{"model": "image captioner", "dataset": "photos of plants and fungi (iNaturalist)", "image_size": 64, "vocab_size": 1482, "encoder_parallel_block": false, "encoder_positions": "learned", "decoder_width": 192, "decoder_norm": "layernorm", "decoder_positions": "rope", "momentum": 0.85, "ema_decay": 0.995, "batch_size": 64}
Rows from block 4 of the text decoder of a small image captioner, named by matrix and row number. Rows with one number belong to one neuron. Each number is 128 + 32 x the weight over its row's rms, rounded and kept within 0 to 255. All counts start at 0. Numbers have three digits each. After the name is the row's rms in percent of the matrix's.
Before each neuron's rows are labels from the 100 texts, of 14976, where the neuron reaches its highest value: "fires on" is the input token at the peak. Only what is clearly more common there than usual is listed. The data: photos of plants and fungi (iNaturalist). In brackets: how many of the 100.
# fc1: MLP up (decoder.blocks.4.mlp.fc1.weight, 576x192), inputs 0-191
# fc2: MLP down (decoder.blocks.4.mlp.fc2.weight, 192x576, transposed), outputs 0-191

fires on: "," (94)
fc1.86 114:109164199134146079156136162182130142084078097146156150157142114088104123093173124138117089144167114076135072128114106118117140099147151111155184138107173119093035118088210145167122163151174190129129165153107079141122069171111119131164129134180146133163149145201181164118136164139148166118149111106177093131132150165150111069100077125068173101173108144110133114182177131148146132157094188094147191120177087133167162116116130097147124155123136123168076135081138137126164140160131151088147076093136144152080109094152088161141178102115146142093147131166133115142187068173122134103
fc2.86 112:133161155118173114078142167099134133147198220089156164100110173133113083136087136055148093091119099117069089148145172145099115097124144191109073072130116111116096098197167091132065126124132167116084114125115069107096179168115139079108069122115140153131083088149131159127081116174069134128160144148140071101148148160140179129155176095083134123118120133123129137118114105103172116118125123143151108158145157098137161100158070147129147140155126136156052154133126179129131145181039134167189066144137066122147150181091124128128150140109089106151153168101161120119149185149153154135

fires on: "prosopis" (35); "apioperdon" (28); "potentilla" (17); "common" (7)
fc1.270 081:120100178168118108087112126150128088082166148148109164137077103128157131104150105156124144088131165170198150154074159154132132109088116163128132120201108134107100146109111191162159174188208094093156061107117155169148145044085117086098092103135119120123183102083085097115169179157117127140080154151137129128116118124111145186095150063116132085146120153137139121120179100122087104098134145092164109112086104105136175110188162110180111164168089152117117115131006108097116099112169156115115164177091109053093134163138108098091132087138113121140150108129120116108149141097139087109
fc2.270 066:128076056105116072089155066113112087180157156098124104106151139107125091159118126136117153151162102140131143160137066167131136151109157162085114177073109143157147096146075127126129120035109146125090196124121140160133094124122097108143169117172150096133131177116150039090122111124183125125193103152151077122109136150184062136173128126151115139141198134098137151170106184154128159149152162148146100162072151097122137176153109187119163136094155146159106139170131069145125104086113176111092080165108101142189146147043148183136150149130080112154138097147161113152126119162079094121

fires on: "hedera" (36); "parkinsonia" (25); "apioperdon" (24); "campanula" (15)
fc1.294 078:157127114114154138194092134111090101101123093126078185161119144185118142186154114193127110116130081137148154135113090199148111103153152200106099142127152108110118128186100092139077148146157153174143185115104136126130162084131213144157146157163068125135162154132101132154137090155117092193167134135107110147051123191156065158125157170125099139140116145112128127081122176112117113126188092157146151103099155113177169138147177148103154153119131147126142148097111215126147087152147149108145102089105113197090080166106160137156148090100104147139128063144101059127070176069151134130
fc2.294 065:101091153148167052161082104129130151092138124103090103188122096164135161140126112112099148156163163113131094154148142125112113194147147156100123152109138095079113158125177173092150108115096130109149090143158121146096197068119107105152175067172129100148206150212145195113155167162070131195174114110141042098134112153090098137144167161101127140134098108098064176140127145131101079155161086112149156170103155179140174104117150165110149137115129102150101109094096149107147140089158111113098147043119172151151145140130121169145128139095134143103152082090087073101076148148072136110

fires on: "," (100)
fc1.91 113:114109091161185085138171063168126098139148135143169106102106119113132113133131121105174105113146166090165125122116151107105116120121140114138148141156090114124118116201071151109079123109143161132099077114162153177111146130119123174156118111102105220142157159072168052137116109088112067062149159088113167143167149142154118119132140199123084106153069142091120092112142113101117051101160171086179085107090140142112207152098165119168137115116115123104158149112131150110077151104169126170168175166188099090088076097167094145128143190120096148186125134163134139142083161145121101199
fc2.91 108:132138121153202110089124115131127136119104145085107146139164135139085104104103105141178139083136102103208127127179157083140148165072100067148157037139094115136111143124062172146099161128076168090103107153108153120130151112043076167194183131078117178070114149079115099150151163092155108162125122121143109163125129157167106118154129138138186109124116121150186093124185122131120102124124119160115046143188164172119125108140141136101105087133158127135118135163175113101102105077143193144118143162105142120070111110167103113095099146094163090092150088156140122173208126107183175112

fires on: "japanese" (22); "-" (11)
fc1.398 129:070189131107039134115147144167114129119133135124139110231100132120189107110154131115144140095126103098117196076108119098097086098164115116077144136192126099160109177118068100139103142160110123124126084133129067137105160192166185089119138119097151150131144123171086145155156183095089111088162101195144120089110172145213089161124095136137123143101149179161166099095079155109155148121102152129114099190144129118142151101111142134106141083088093139066145100143095202141102088100173133095102145129183116147134146169157149151114157062100164109137108120088098135101136077141117081145
fc2.398 127:143123120100152140150138173108117142126042129106141118094138134111175132134098177117048078093139086145153115166132142123157116131157164118099104123094150099173135079186117093049160167137108122076137112148080174236135114179069055161111131139088082086147174157131171159112133106100116100099133082169132129180158119130164154200114118089098192127114146129131111126165159120153135081097169173141132115144123109135155162097118059111144114107129182116141131152115122091140110128148135173124129098070130073131176087069159138052122140084100110139138103133118140160143147168188133132196

fires on: "balsam" (33); "houstonia" (20); "arctium" (20); "echinocystis" (10)
fc1.250 099:117121083139098146149140159116147095126147104138119153115143092210098158171157086199154129107161149154084161130148101118094125080089114188092136157135121141167078131185151126103134112136171130176167202067136073162093162106143132150125133121097128140097114134091046109142141097238147118107129173092110116122072170114125134115149132209106073145130098148106109108107122095137160131099116089082140128151068149114174137129152105134116107115163154033089073149184128104143151166148149193112160139143108136104153141134069144133121184093158117120152092073082067103165119142144158116118
fc2.250 087:091087098123025109160106131170091127140146102139157094133169136117079140132120134116100146164154124159118094156109178124147131158087176177119138078099175156124134172132131129150146147114145127066127125074130163179069196158151121086110144144091122089133133156087128074095112075111064106215167152186123148113161132117144115101129102068160115101176077079121148101194114117163154097069149148115138176149088127116126186174125115117157129086117133111113178132107089174137135107151161121171157181136065105091148110143153098182193122122149083089108154107105070163114080105171138145125

fires on: "red" (29); "(" (25); "-" (17)
fc1.232 094:095141127115182079155187099180127085137101143103109104144075101037110126138182161109167085103144141128122159158181108101090096126139165140067152040163109172105110127183142135104149139107135114143154125178137149107094134105133130167147136109175102149181200196165109093142112087198134149103139120132120143105139153106097156207117110059074084121158158048132103110128159116122159125091144135124157139065126103138060118174195096119176119119100118098127126117145156112122076140041152165101136133098135142196115105094111135140133150115106142164091130148082098146142094162132111137115
fc2.232 101:090178212150075123137127102097119149160149157138111186082080072101126144092140066126192061139106142163082144121138186132186109161135132159122118146095194080148144149103114036165117143135149164092151129089118129140131106103132092053117135174127072175145102122162126103146184071083103129146177137091156108180120083096114111189135159161162113140088122168172085131129155105114133094159124164077085128160138114148153125144122125141141171096130193147112114095105141078100136126091165112124143154088148158079142180103136104194132087136117091100180096140076147090116136121160133133156

fires on: "(" (64); "black" (29)
fc1.456 104:155180120152079118104066129115107125168099130099144132108118136100066154081130134170101156134097178133211126126127148126195136133145198158159187167117143095119141176109065088140102095144197137125117128132122126091101158108149109163100167125102106119132210115221152120158133145149222183092090146094135143109069130113129080087085132145144141104147151148158164155154116092095117156140143180168134161072131118177099088086160147081156122093142112128096155163114126123154108188072101149130163079084049115113120120129153166121123144110115190145109117141088182094095130099155110125139
fc2.456 113:106128109087139099110151179111149106176114155105109141104187127134115106136086120184114123093108154146131096208117187150135120156149103125084101167087127137149120130115065144081104136145131083167083154196115192124127109087155106096142143133052066138113121112152143157111103161143126151098075148098064140179101142215119060160154134126220106046162125148125087090182154103152162102162116134134144127149114148137132122179140135096082182104152137114119129128156189156155079093154094113147118164067154064140199090120101136133113146115141153161124175092148116101119162112121123074165

fires on: "coronilla" (36); "erodium" (28); "epilobium" (20)
fc1.563 116:154054141142141144176182130157158141115155098140127133054151106139102102166141143135122111101109136174149127127130131114137084132166135136108114090078098035112074166095121111101071175086132169104111160100125100107113172168152164168188140187131168097132128099052147097111130196103122131144108133099098148142105113109169127143140173145087128095064138159117106105166102074154123104121092147162168175115114134118146049137154123099118091158069129136100137114128095118098147150097145105113084137151116140088073105135168034090130175116139071123088165173079160191159157160191154080132
fc2.563 106:103086135164117144105113156152111105166156122136118122108099073129099115142130121148065118156124092145166121080135149118130173176119148123106120117106096153205109191116143173097139154114154148158095088086126097115093044155176119197145161079148126097106158147159132124100140161197124174093086089141152108189114132117114197088076116148172137133109152110074162091099165111157186234163128148143130149155085118112147156135094120192078095118043155126125130095107162118128114106138092151131146082141129180171127119182067118085179072113091112107094129104192146099111155129093127134118

fires on: "family" (59)
fc1.96 108:092122114131166117164129119162198121051146122092069148107132164131121123057061096103067154138075159108142141137147130156131139155131159112148081143137114109099104113076100092180067117202087088149107119124207088083108106147088102138129156142119090148109140111057131157145090141114102121162083111100109076079175179149094134131090120140107159065187098151112110178135131150106151101147145139134084164109183158138109101122085177135171134181087158128160192148116138105095073082098083193111119129131165132104101089122103094100114137105142113165108152117154144119061147166151107067129
fc2.96 114:101158123092133103126164169086118144142122166120164140131084131137102157084175210144187130120127087129163075119129120188119106022096141129158102091102152141120108064175069140167201103106117094136164147152088109097134150115120136152145117132122123088108101157156151111191192156204139083096119123120096148153082099062147067158124147129132089163097110127204145146151079123166150146156135143136111116104024114150163097131138094108135120110112155163079118134104193121146145095096174178132101129120193090082154171143144141123142164137127079120092128176087108145145130175136120118120

fires on: "hedera" (36); "amanita" (25); "soft" (22); "helminthotheca" (13)
fc1.328 096:139068114175150118167136161155115055100101112142049184126123153092121122135158067124133134121107128186119165160136114211087123141141131180149166144123130076121138155172171103084112119175153110102125105128124144138147097134117106052095077069160147138149168122129113102088112166170127158163080162084153056135092159084134089154213100140108106150136139155114148129107179120159182041097181117108137124119126091123110146129187095116123140196107119105128122133109103116115072150077132128145083133115038149169114103155099158149125113126117170124178109200142136171127178131124162115102
fc2.328 084:177117084092120147145152096130128101104105135112136158133124105136204149102149134146134179128100158132129174119107078204115165169153170177138108137173117116102157140140131068066157059141136121115091147168101147182128140078136130142088131082146116106087113087107116112158080154164152226188092145067151127163141110079128096174159134126077138110106179091116171153097176173197130132103152141133083130142113112106205091091177096128171085124108152078159174100066083153119105060135150128138119096176103122129124147105126105108148175120103158167146153152112095105069111093123082159104

fires on: "red" (26); "western" (10); "yellow" (7)
fc1.30 092:080113106087158125229148175096071092089087093109156105141143162080190089130123173136121185141102130141141169144096077133086132084100113128140179084107113122117129132175102106133111104149121129156130138090128117124153068166116127164132129110203120140223124172097117131114087109127103147186104110095073158115169171131122146155220172102116111128140150114200058102119118121064146143149078095124125121071142103159144111149163156143200130162198130100076120159145139136153124126094198194108165105137126096112098161116132164122084163119134163143101137102151088107122145125107154130128
fc2.30 094:116086107122093178144171135119140137146057112153106149157076114170106119119136092121115150154139126164069097124097140077124111119125125127143124101162186103212126130089084114079138140158167076118122103172117079174199121081191139132150118178160166149078137158125096148131155178161143104150080111113132095127146152193164173163069161102156172117137133088185104155055114147192091117162133163113125121080120160076094128174102109094155080122069127087187118141120115127146132195116083172100104142102163095128126085146166154170131154083120100135109148098162155133161084054111111105138

fires on: "japanese" (87)
fc1.562 122:129132150111189097105118159116105152103113195128143182079137147154074097053213153087128070083122131131167053117114125093126097121173147081122144083121139088167189141139118157082141101149117155155133144107121129153187091174134107117089112088124123074095136107057104178140151136157125144141175091138116136118130159190113077126123064123136109166124076132120095141132105129091153166100077120131091146092122109159102091123122129130181142126195108163148144107133138109116116106107157142091157127092171111171122152153134155116111122093064138122190158094126061126186060088058201133158
fc2.562 143:119134173131143138061117081046172130114120138100107199127196153144146188117142115078142121089145144162136107173096123098148165117145081125097096092115061098216145144136134167174141131142110172103170155151103138109131115170176108142083100126070157130128141126113178141184154135097138121117180137147154102170078143147131179149107190127123105175143082123097129134173145155083106120124130158161069133112124108118076113145113128124113135075169139141050094079134166161101182153102197079111108113138122099145097140129151120090118100063084121144148144141128124134121078142072219066141

fires on: "red" (27); "common" (25); "greater" (18); "spotted" (13)
fc1.186 089:067068102044150086086172141090092101133164136133122145132125179153167159140126083136132079116126175132122137172158159125145164102158131143035078101109134068119142141085138103145129193114142084123130082137148109151165105081181100123083098117129090142109152105093153170174138103160086162158158080133117138077133126089137147128107098102154103093129142104096119150150106131182164106056158164132166149111153129149153121165176183103176098203181098106128157187130156127156143113117141222155123067171134123080147133145119141091107161106140123193137110104164147128140109151098117102200
fc2.186 095:127166085114153115151173102134114138164076155109086116126104112147101149082187055132116104131173140170159136134152045096106109110127112090097128122125145089105131129123099184141114135099098130139167116144147148199101142084181179099144098154167104159096048154152119160042130191125179117103080095151132065120164134105170146141151115090139187145147141117165139081080163105140144157121167113131082112173139126168070148188105109143131131117161095178157145151098168081162155144121154148229100122096122146105130118088189166145089144108143121151086116121055075130099137149155120098105

fires on: "hoary" (20); "(" (15); "hedge" (10)
fc1.79 111:134090163091153121159110138107102134141107148081150079138108107124190193094166149149162128128129145165114082126135179151104149138132173118162057155153142114183124162174155123142102153138128112124173131141128069139116071104066189073126114147142100143116122036112147040053133089091113155135156170146106058096126114140123124127095169174129100149140103118098149145128155093059170064157157126115139133165126157113104107108108105170157112207133122172115177121135092167152064111098107138153093138122146110158117118132132152116170141045100097111069124174104100124195145137097077137079
fc2.79 120:132087151189150130179147132119171196080147110187101192123109092148199128141179126112107132124192129167110134132079147123123112098159095128161135085126092140096104087139082148162123074124159133108129158100117115109103133157125143140127077103142142119157160114119125137112149079139170168176169111094107162095174124160111172097134088160134173111172075150137105168102035175046169153140128085114147148088173067093146083061130093130118139133138124133096173157154124085106085159112117142147178069112116084081055082121170084127110157145157147178159106108110129170133158119124100184113

fires on: "galinsoga" (31); "coronilla" (25); "arundo" (22); "rosa" (21)
fc1.445 072:124077125182109126108129101169102173046112146101129128166133119117145127134151114148146101112171113117127103162111140061121104098128159105082111135135161074143123102118076152093073161085103176160079142161088126110100103120096086047163166126134138146145093190102131121134131210151150101151132042105094153119094128085102182130159155114130158097156144177167151189094104087118127093134129130127094162041140173083122160097128070109114101123159083107158112137147134085141074130144117154084089133091090141220115164069086076116134143110136150150153112181185120188165118125130120134125
fc2.445 060:142170145106110129121211087143109121106100116111110147144193124136163165077052090076146169122078126064108130130143134138129127162075111142089105159164140141136147172114157117138108143131169149148085114179117123078141060109125158121162164124128144130099122161045151062162107237129153134143126140100150138109139168139114117140069071122108117137133078128146166124123154130146118120127153141164120092128215085135119091138121191139067075070132163126131101145167110166146109117095149140105081115139154124137088154144124218152130106067178095092161144141118106128209108172126097117075

fires on: "," (98)
fc1.205 079:133108073035159138135109195135073119156106129115156142122113141137132082098140104132121137198144090099122147103128117052179185121114165083143112168145142107105125124143105135196129140118113130211164034128059123146140071081136158081109122142135130110143093139116132165157188111161112129093111106093106096145133153051103177120117116187104107113139152104117115159118153185101079109156122130141128103153105151062197092142121108157133165097137116124089132175068132157117129123057226162110141141135175119160141087076076133123143131120145113166142129075158101145169131132121106151095
fc2.205 078:061138110164141116054126143112132106135117096130138095048132060100165156128090103123192125171139156116173111133138065189146125088134128125113139142088095139166105157071152084140137189141103128141111082113167164086137187137135099104161091134103146121066157123117169076100129144116122138127084153088135109149139053138100125101093120154098108154183162158081141122172062173149165097092151125148149102123185109145081158099093124137181183173139141142158169166163141093152164117116117116152102126113119163125212066138208108107182120112165130146073103147130141112149128084168186126120

fires on: "japanese" (80); "hedge" (10)
fc1.302 101:149123141135146142111131146157100106177105146111104169129121087100125105158148153062128120129116103175151117133148128077158123105120132173129171151129101086202125118162137127116106089131123113102151110119097105167214107104165199185178111097130141090127130197138102156181167135142135104132167147164104089161064174171190094150159115148119117142141073143180121168120158097135147124127076146175122118115138051173134107173129193136141135118133105115177120151128222111119168152119174132120150102079131152063213205137146134144185124082130131145085130163090080105169110119134153059103
fc2.302 107:121117202091109183135110118082155162129124095037153200122143171098164139088147162120151112110117154143085175207143130145139124104177117119145073097154145139125075125110152162135121132126117108171137093107125148130160123101092073089190115109137160131136149156100173138125168124101116183082190158157100114140115151155073116072092163059162127095128090151106135118139149083098067189134166108145126155127104133101154109108138085091122103139135112105099109145111172186080134157145175067086103150124148107117132099068155177121095128108151105067194195096161127137188112145195138135107

fires on: "hoary" (79); "creeping" (21)
fc1.491 089:059136082136210151154175182083141106113135103126155121113114121144115091169127106088133196170168163084118119127091197087068123134146149098093146138146130142160145065101088157112131214139107120120120117113150160133129119134123113176157069101160156090128111086120149118137123115135094074110135139112105078080201151133143095112116136143098143108204140115126140149159147131083119113155077117088111156100181067157144083153076112130177155177096139114118091182158164147142099183110107096182100167126171122162120112057156163130137147150095059114079058090120118146103143155133087132172
fc2.491 106:152142101088120075117067129067089146116159101070160146115073057149194145132131157082111140203160125158079166132083092099111175118121138097124078076142105082104113177108111129150135122162123081170161134114141165124169159105151150146124089123144208143117145166138082126167117163121128195092127154090082140127147123115098180123125133169145121163159157132125150132131136126137196127156136128062096108101157090145080165080128116181152190141109137134125103126125069160143091155125115126189063080117139117125080073121182101150133051091147152090184119111142129116135143148119143141210

fires on: "(" (90)
fc1.395 089:112131134143119058117111134138138177147100150178106099116144103143129139156192166101127131130141133149162120075210129145145116149127105128109151108108170111112153182106160103127113099128150130193144147131149174099158088137193164119170100052122103109124063145129111096099112092096131107151139093130167076153073142183086101135130122185147086143103093092077127106142169102114186172122135180093128081176123087122158116059102127130139165120162135074082171136138068150101107103089108136087127064099163106127135094138058106142110139064191064146160120221130155079107152140116138144084
fc2.395 082:165076131122181143098164119122146126091133087158086153195133122085114136073129106187154078056152111131099172149114097122070141107091121083147089165140161139134140142101056131135118195141118123130172108070163103089119091113126159177100136149071147067121098153125087148130128115126123198121116112092175133142143064148105161155122117149181179115199109182094161159117142150166117125159134146162104165210126107155108104174156183129104085129116148130119164049137137147117110094146123107136092168119093126139072133094137148080124143109085093213075127111124093137139161172077150107160

fires on: "family" (61); "common" (12)
fc1.192 114:169122063126110100132184158141126089102132143145186123056112142100134144111088160149126158132112150177149140185103109211118153126180082164119154083163165114163158126124098124114129190118146098092141175117149114086133152164103192112162101110113118155146136156027124102189162170068136137120121129092164103113205180137136132118090131181127152155062077098160056203092145115157131125082148130117099131139120065107138135095105116147198147107129072081097112118156112104122123083159113100102131120081137139158119165177111137117132113164173149137134151121119097130115128163042169129145
fc2.192 129:173045128131104139117134111122109147106130126081173118150125133164133119165092084137132155182105145113102131164137117197118087109070186080048171112150118143123148127192160157156125108144119108056132125132077162147087084145130129105110101120061130150200044132066121164181168139134142100102136057205102123116119092149127182088138164135128161148125153157204145142123098050148150119114167095169178106118142177123146139133150097165072095079106110062130135131150116135129161144144170085129159070107128181141141147131159098098134087100116128104129125130144171135125094089139175161136

fires on: "coronilla" (39); "hepatica" (26); "corylus" (21); "anaphalis" (14)
fc1.115 109:125153137147197126141125065151136139169134147071108135150146127069121080163095198179143145157196119122101123239190140112108144152076122095170115116146152110104119102095139081186118131162150163153064134146125159121150166117153091087187112149117129142133140122095083075075136133115169089105100143157139152106162143192127131176135133120146151124133113090092111164153104185111094151101130056133178151099121139163103090145103210100102104134186118147091137120139134174151118112123225153154108090102231116119162121153090129154129132091154109134113140128135125122159075159160134144100
fc2.115 095:096163074070170169151085117067129227122136176121091120111094073100132142120104141123135117130131172134169154189126152100124110139140125096223148144145135128131100139154157078173135138173087092053124127182102076090140110098129121137146146104141169121102174114094136084117106206178154152122130131130104146102133107152097162132127151121147107131117168072078107206140092133125155159165149138178125107081083130104139166120192109119096107104158142118089180135174087105159109123169197081111109069190114086121142072122169146127090093118106103127084115136114120114171122149151137191103

fires on: "family" (76); "lapsana" (18)
fc1.26 107:129111131171124200125111168193124197106093144121114112141181124070128132129166163124112109136091116158141120098095129128114062108137152129128116142204122098149158105097129106168159085108093123146157146090151098079116127116134191107155100122061173140187150143112063177157145096140165142194112116092156091131162137190129130033128134100093110153122166153177106156125148173104152053100112123153178160127134145139164172114115177157175120123162105144189070175044116132150153126144074143134111114125134141147119182099166148101067154043105145089142118100101139157139112130150112120087
fc2.26 088:133168115145168119154133162115116170171182183124142062157168127128088117097103138089157152143074123109158148148126100150137040136119154114112115157134140133158133134135094107120161074093110047145143092168123064171183108080138175121160130146081143165133083091112158133134127167148122120086086156151132137094155164173199057140162125139127103106118137129133130113128226155129153074131091107098159119032109138121129124077119192148101122104119184113129137112051105159089094094135122160106133158139159172126106168143141121104116066095098138172159103144130140096120123108223074140113

fires on: "," (100)
fc1.238 104:074133157141164108141146113178105100138159099148078154130143109143082118160194130107094134098111148134108146109090153102127111150133158201095127087135131159128153093115162122122154148148135174081163136185148148107180046088115152088152099093173170107131109147055169130131083208173063100137106159091138115137069141094106153127149103099108152151128150069141050128102118117085136132136121154111073128150150116086148062100158136069139098126151145132112113128094069157132102084186083149112146179110096149157101117107119138137138155176171128102091134173096161052182183159148172163079
fc2.238 087:095145154134154127143125079089131130127128130140075158139158078109112164186118117126128127118118144093148126101045133120142103138174141155077151128110143116147102166081176159158138176134056161114134134134157106105140095112168106083106146114137152105163154143126084165135108151133167113113111100108130087140174086083129203150149175161125179173114142128144096091083074128063156137144151148124071122201132135106082128066158144042110184111105115073173157164070062107168110147161122084105118084153099167069101181088170125134115090148186169118129146137078175097120122160187116178135

fires on: "prosopis" (35); "schizophyllum" (21); "drosera" (20); "carpobrotus" (15)
fc1.470 062:105116137187108163106141126172122100175146167110113113184094089132124135093151089093168122093114180157112142126096174119170059132121143059152157141166115158177112134100113109126128138166132106148094077109184091066174128113107135087162159132136209161106183119124059072111090107120144152155090113123098109099076124103157171156122134127164099094105194170118129151142070143092116098116152091192128126072088121153071112169097139141105124146163079126088184119134112109126159054135124163107096105132204163102162120128116148090090124142143144217063173144104155152132146159090143129132
fc2.470 052:162150113145096099117149120100092113126112093098097092124157145130118090132154138166174101115161090089112118073100094116108144152123078134110086098042083130149117101115129170104087153130149140112173163135117129156111165153119168083154138151101116125168155149093114148091179141120090112146172100150201134172139126112175106180213143123172112101133129069083115089102184163141156130111127179124142151157124127065150142086140139127162156120152185084089119179112175184141115192149137150156069155149059070061129160151091114146186107129130078137096110160181078164135064198132104110147

fires on: "red" (11)
fc1.436 125:113128086120105103136162173132168147119121160098177151132180142082121145101104140128090136152112159185145084121105111116148079116113126092100054100125116126100149151132061160124103143115205158096095093160138092112150185209083109135124153126173084145142116104121133089146113112165142180126121122144185086088166140122131182133111159132154120143085140082174108138144149140216109179145194150161157089075163101089112109123119162150087165118218112116135158110131108123180075054110126084171069142127137163135086115164081165189079112107124162124137145117138194174161156133099142115150
fc2.436 129:120083110161097119145103147130157119116120088166112131181159105094101070152184070157153102160166156129175179111186137112123145170118139154104204125127108082184199106111116158178076107083103155116167162173125175087184131088112177084126098096092180110118136064134113152154101077123181125169154088172107121116157133133132115081110154114065147159121102126164071113173118138088156026113083155137126141090129143122109119141152100124177117143122139082151174133159153115096097204123103142132137154128144126150134092111128076115166142144119091148084141167088088100071136119118115138202

fires on: "plantago" (26)
fc1.13 100:113105128114167098140147182093132116100153135162142108112079085162116105153100109129076161149031137192121103125066102132118154165105123139085047159205081113180130146140118156089137159172160116170144058132135105100125153093153137117150096157148125154143110103148119154156085160170128159167139109093089194148117158097111126181149138083166129104160101170143114096086101190143072099160133134167164122147131124096154109114096107082147130147104119104117152167118097164131143167130132135174202231155133110106122175169098194105096077101093154087103150118140097136131084172175161108113
fc2.13 093:141151131088067167144160124136130140098093197111155138099152176081163076106122105105166119105191132118125173097147145108164136123127165080138111126098101132175097103086155108128177108105148076123048119115166190082113158093144110103127084175064131118122106126172135153127160111123145080192105102115119084150094145117124160138178155174129087175150164125157087204146085152079152159114155129108071080132124132125074115177173136103146163116154142123070087158148103089088126166114090173074116133155122098186117075137143152087138111132090146100122140201109190157208139115096137144110

fires on: "," (100)
fc1.134 088:071178186110196128148134149126073106180127148103116190095175127141058152146121131140092137178079154127088182176073089163134128126095112113057132118121113095130114126093188130103133155110139135148175109178159123096140154120149115075155102096164145124144075113124185146103104166184128177134148131083137150109137174163168160091141154124110146176150138153135090135161118122110165086145121127139113098088130136142110127081148083111097117207138103117179123178131118155172117146184118166103173099099158145086162132160138168122088139218208163063084152146122145102080133150138157071137
fc2.134 081:133091139122095150146151164165153101123143171132145145087141045172110083128231104106140133135150136062133139125160160086141119022179150114062124123070177115151120140099154152131074127162087143117095151105115168104113103168210106104141113128075127096146108162136088127119146109174167186108137134133151117082130148117125104142143104157102165180171111117176073156069118116138088129131083121079128112131150110091108096120154140053154130135130123171141112107136163194172173133153133133131172096113111083143147123149156114194206177099171126105083138105114115116112127096151057124102

fires on: "hoary" (17); "virginia" (11); "dryad's" (8); "yellow" (8)
fc1.146 099:116159123138160125108094154141086132149120087118149160172151195100099098108132085081130135167122120172136149153119149152152150110123120090126118182165118171124176150145162161120082173173158171168136092044076141113030104068089113138148168099168157125173150079115093126091163147111148194109132120108146201102118096117130101136114149104116111171153115123163160121144187123186115128161145100132121085150103074129096110127153101188112133153162179147115108114151075121133078054140105128130112216179151115182083091098096127064094137140088119156154172126118100126164181122178118162124
fc2.146 107:086084122090140109151104123105123098093124095103069091164111114168159062109153132133133155065112150158110127120112179175076136070139095117063113168106138165163167130202104107113153165130163159103087172123113163118178135118136149076141113138156073129166199170182102094112089153150168119096118141056093158138167058099142156126123132162176130144137132193152188115124077122140087157115117048122143123168164119133155179171138082145132122131150083136134137097155128125121138127087132051137150192099162050177104126121095122117182172112127091124117144126168144143085096174141117111112

fires on: "red" (48); "wild" (17); "spring" (8)
fc1.132 107:091113115082115127101064093125124149173092207097158159127168096100120115124155087169174106050094125138115103138109110144067134122118091131169152137091131081123107166141119164168108121081132103079126026139137096138142108041150105119163133124171118137108081122155148085171175142125161071147149126077110126084147180093152073147116116148132104177138118061102079136163146117149168229192108096127119109171141145141134128185175126116116149096149123134172072065145161077093126109179095133124149090133103116118106131110102166157126160151114103149076097122085151125142122115153165153163
fc2.132 115:140087168144132138166149155146130187143136093117096128081136139128114118214103204130133094128159165108087149107171144102151095132145115192115174137093120162127052192121140128147173132146139170173115132103159183126141081178127094127093143138144156159132123076088103121120096126137163113128143139113077117111078104145073119129131084160069158098171119091121163121084091122106114121114136090074139150056082112100091100162103094071155130117131146126165149072209145177179162054168104146088127131123080152157072099116112112118143129094097135143195165192162126121123147106142201141087

fires on: "family" (84); "virginia" (11)
fc1.8 105:172149138118072148116114197111118153131207161072109138124139134103151108162140065123127138175170118155154138065097123138134082064109126122122155114097122113105108117100093096129132114146158161085215113088084127125123114137139107143128163086100150154119192129099078078140121111147132084073157131056191116097150080180101148080082187198164219129142111120121100170110128094126100141117123141104151156157124115114062112131180119057108129103124098088106201144137151167095128118147131149131176188129149164125109142145094108130149125124132179173159125116077191128093153178151094148156
fc2.8 105:153042161220082169161160191090125089117101150143154103127127134106155107171172110142155167193137125141131110133163122133074195145069155116107167130153094148125156063109147119156167154138154154155159128140086109105087140115106137099041153109113154108097112119096113172128139150128101149143113157156129119099173109084140173149171138141091098138143117188086099130077176121097134141216094153123142090143114145114082164099146128071121113118163103130096078147164107157086095120138105107125140140145173143117037156126153074083110109081088157112103131104116064166148193106157109149085

fires on: "japanese" (55); "cylindropuntia" (30)
fc1.355 099:118117186093127110138126140114189090172150110165106112137096113072095096187170175145098132137134104136108059181100146123097100055091168104086129074103148106166114110133146131129163127119096110179130105073132128112104082132158152086112130148127166122116156115137072124114174172119154133192190155151108086143145137094069164156091117165181127105166104103116058152151112094106129191114129094143069112156115136119114136105095071089063137057171111133159103167169141086112141082142142128096104120108125139107104103116175160122086109118074152118129230134081067132135138158135198109151
fc2.355 093:117176157087130136111089119075158154122132133068090150178159156151121114108150114065142135151138098145145143144135164127140152082113105115113126064161102160139130133142080157151162121101138162163130111083109101128103116144061128145105140178126125155070077120188153207117167139109110181113144086077178113104121151147123134096049136080163120210137123155134132105109145105148127114108111150106137140110156115128089133071185169139157115134115130107166131035171202167097146084175089135121176073097184076118142126111085146097139100124140100149064120168117128189171106144064205111117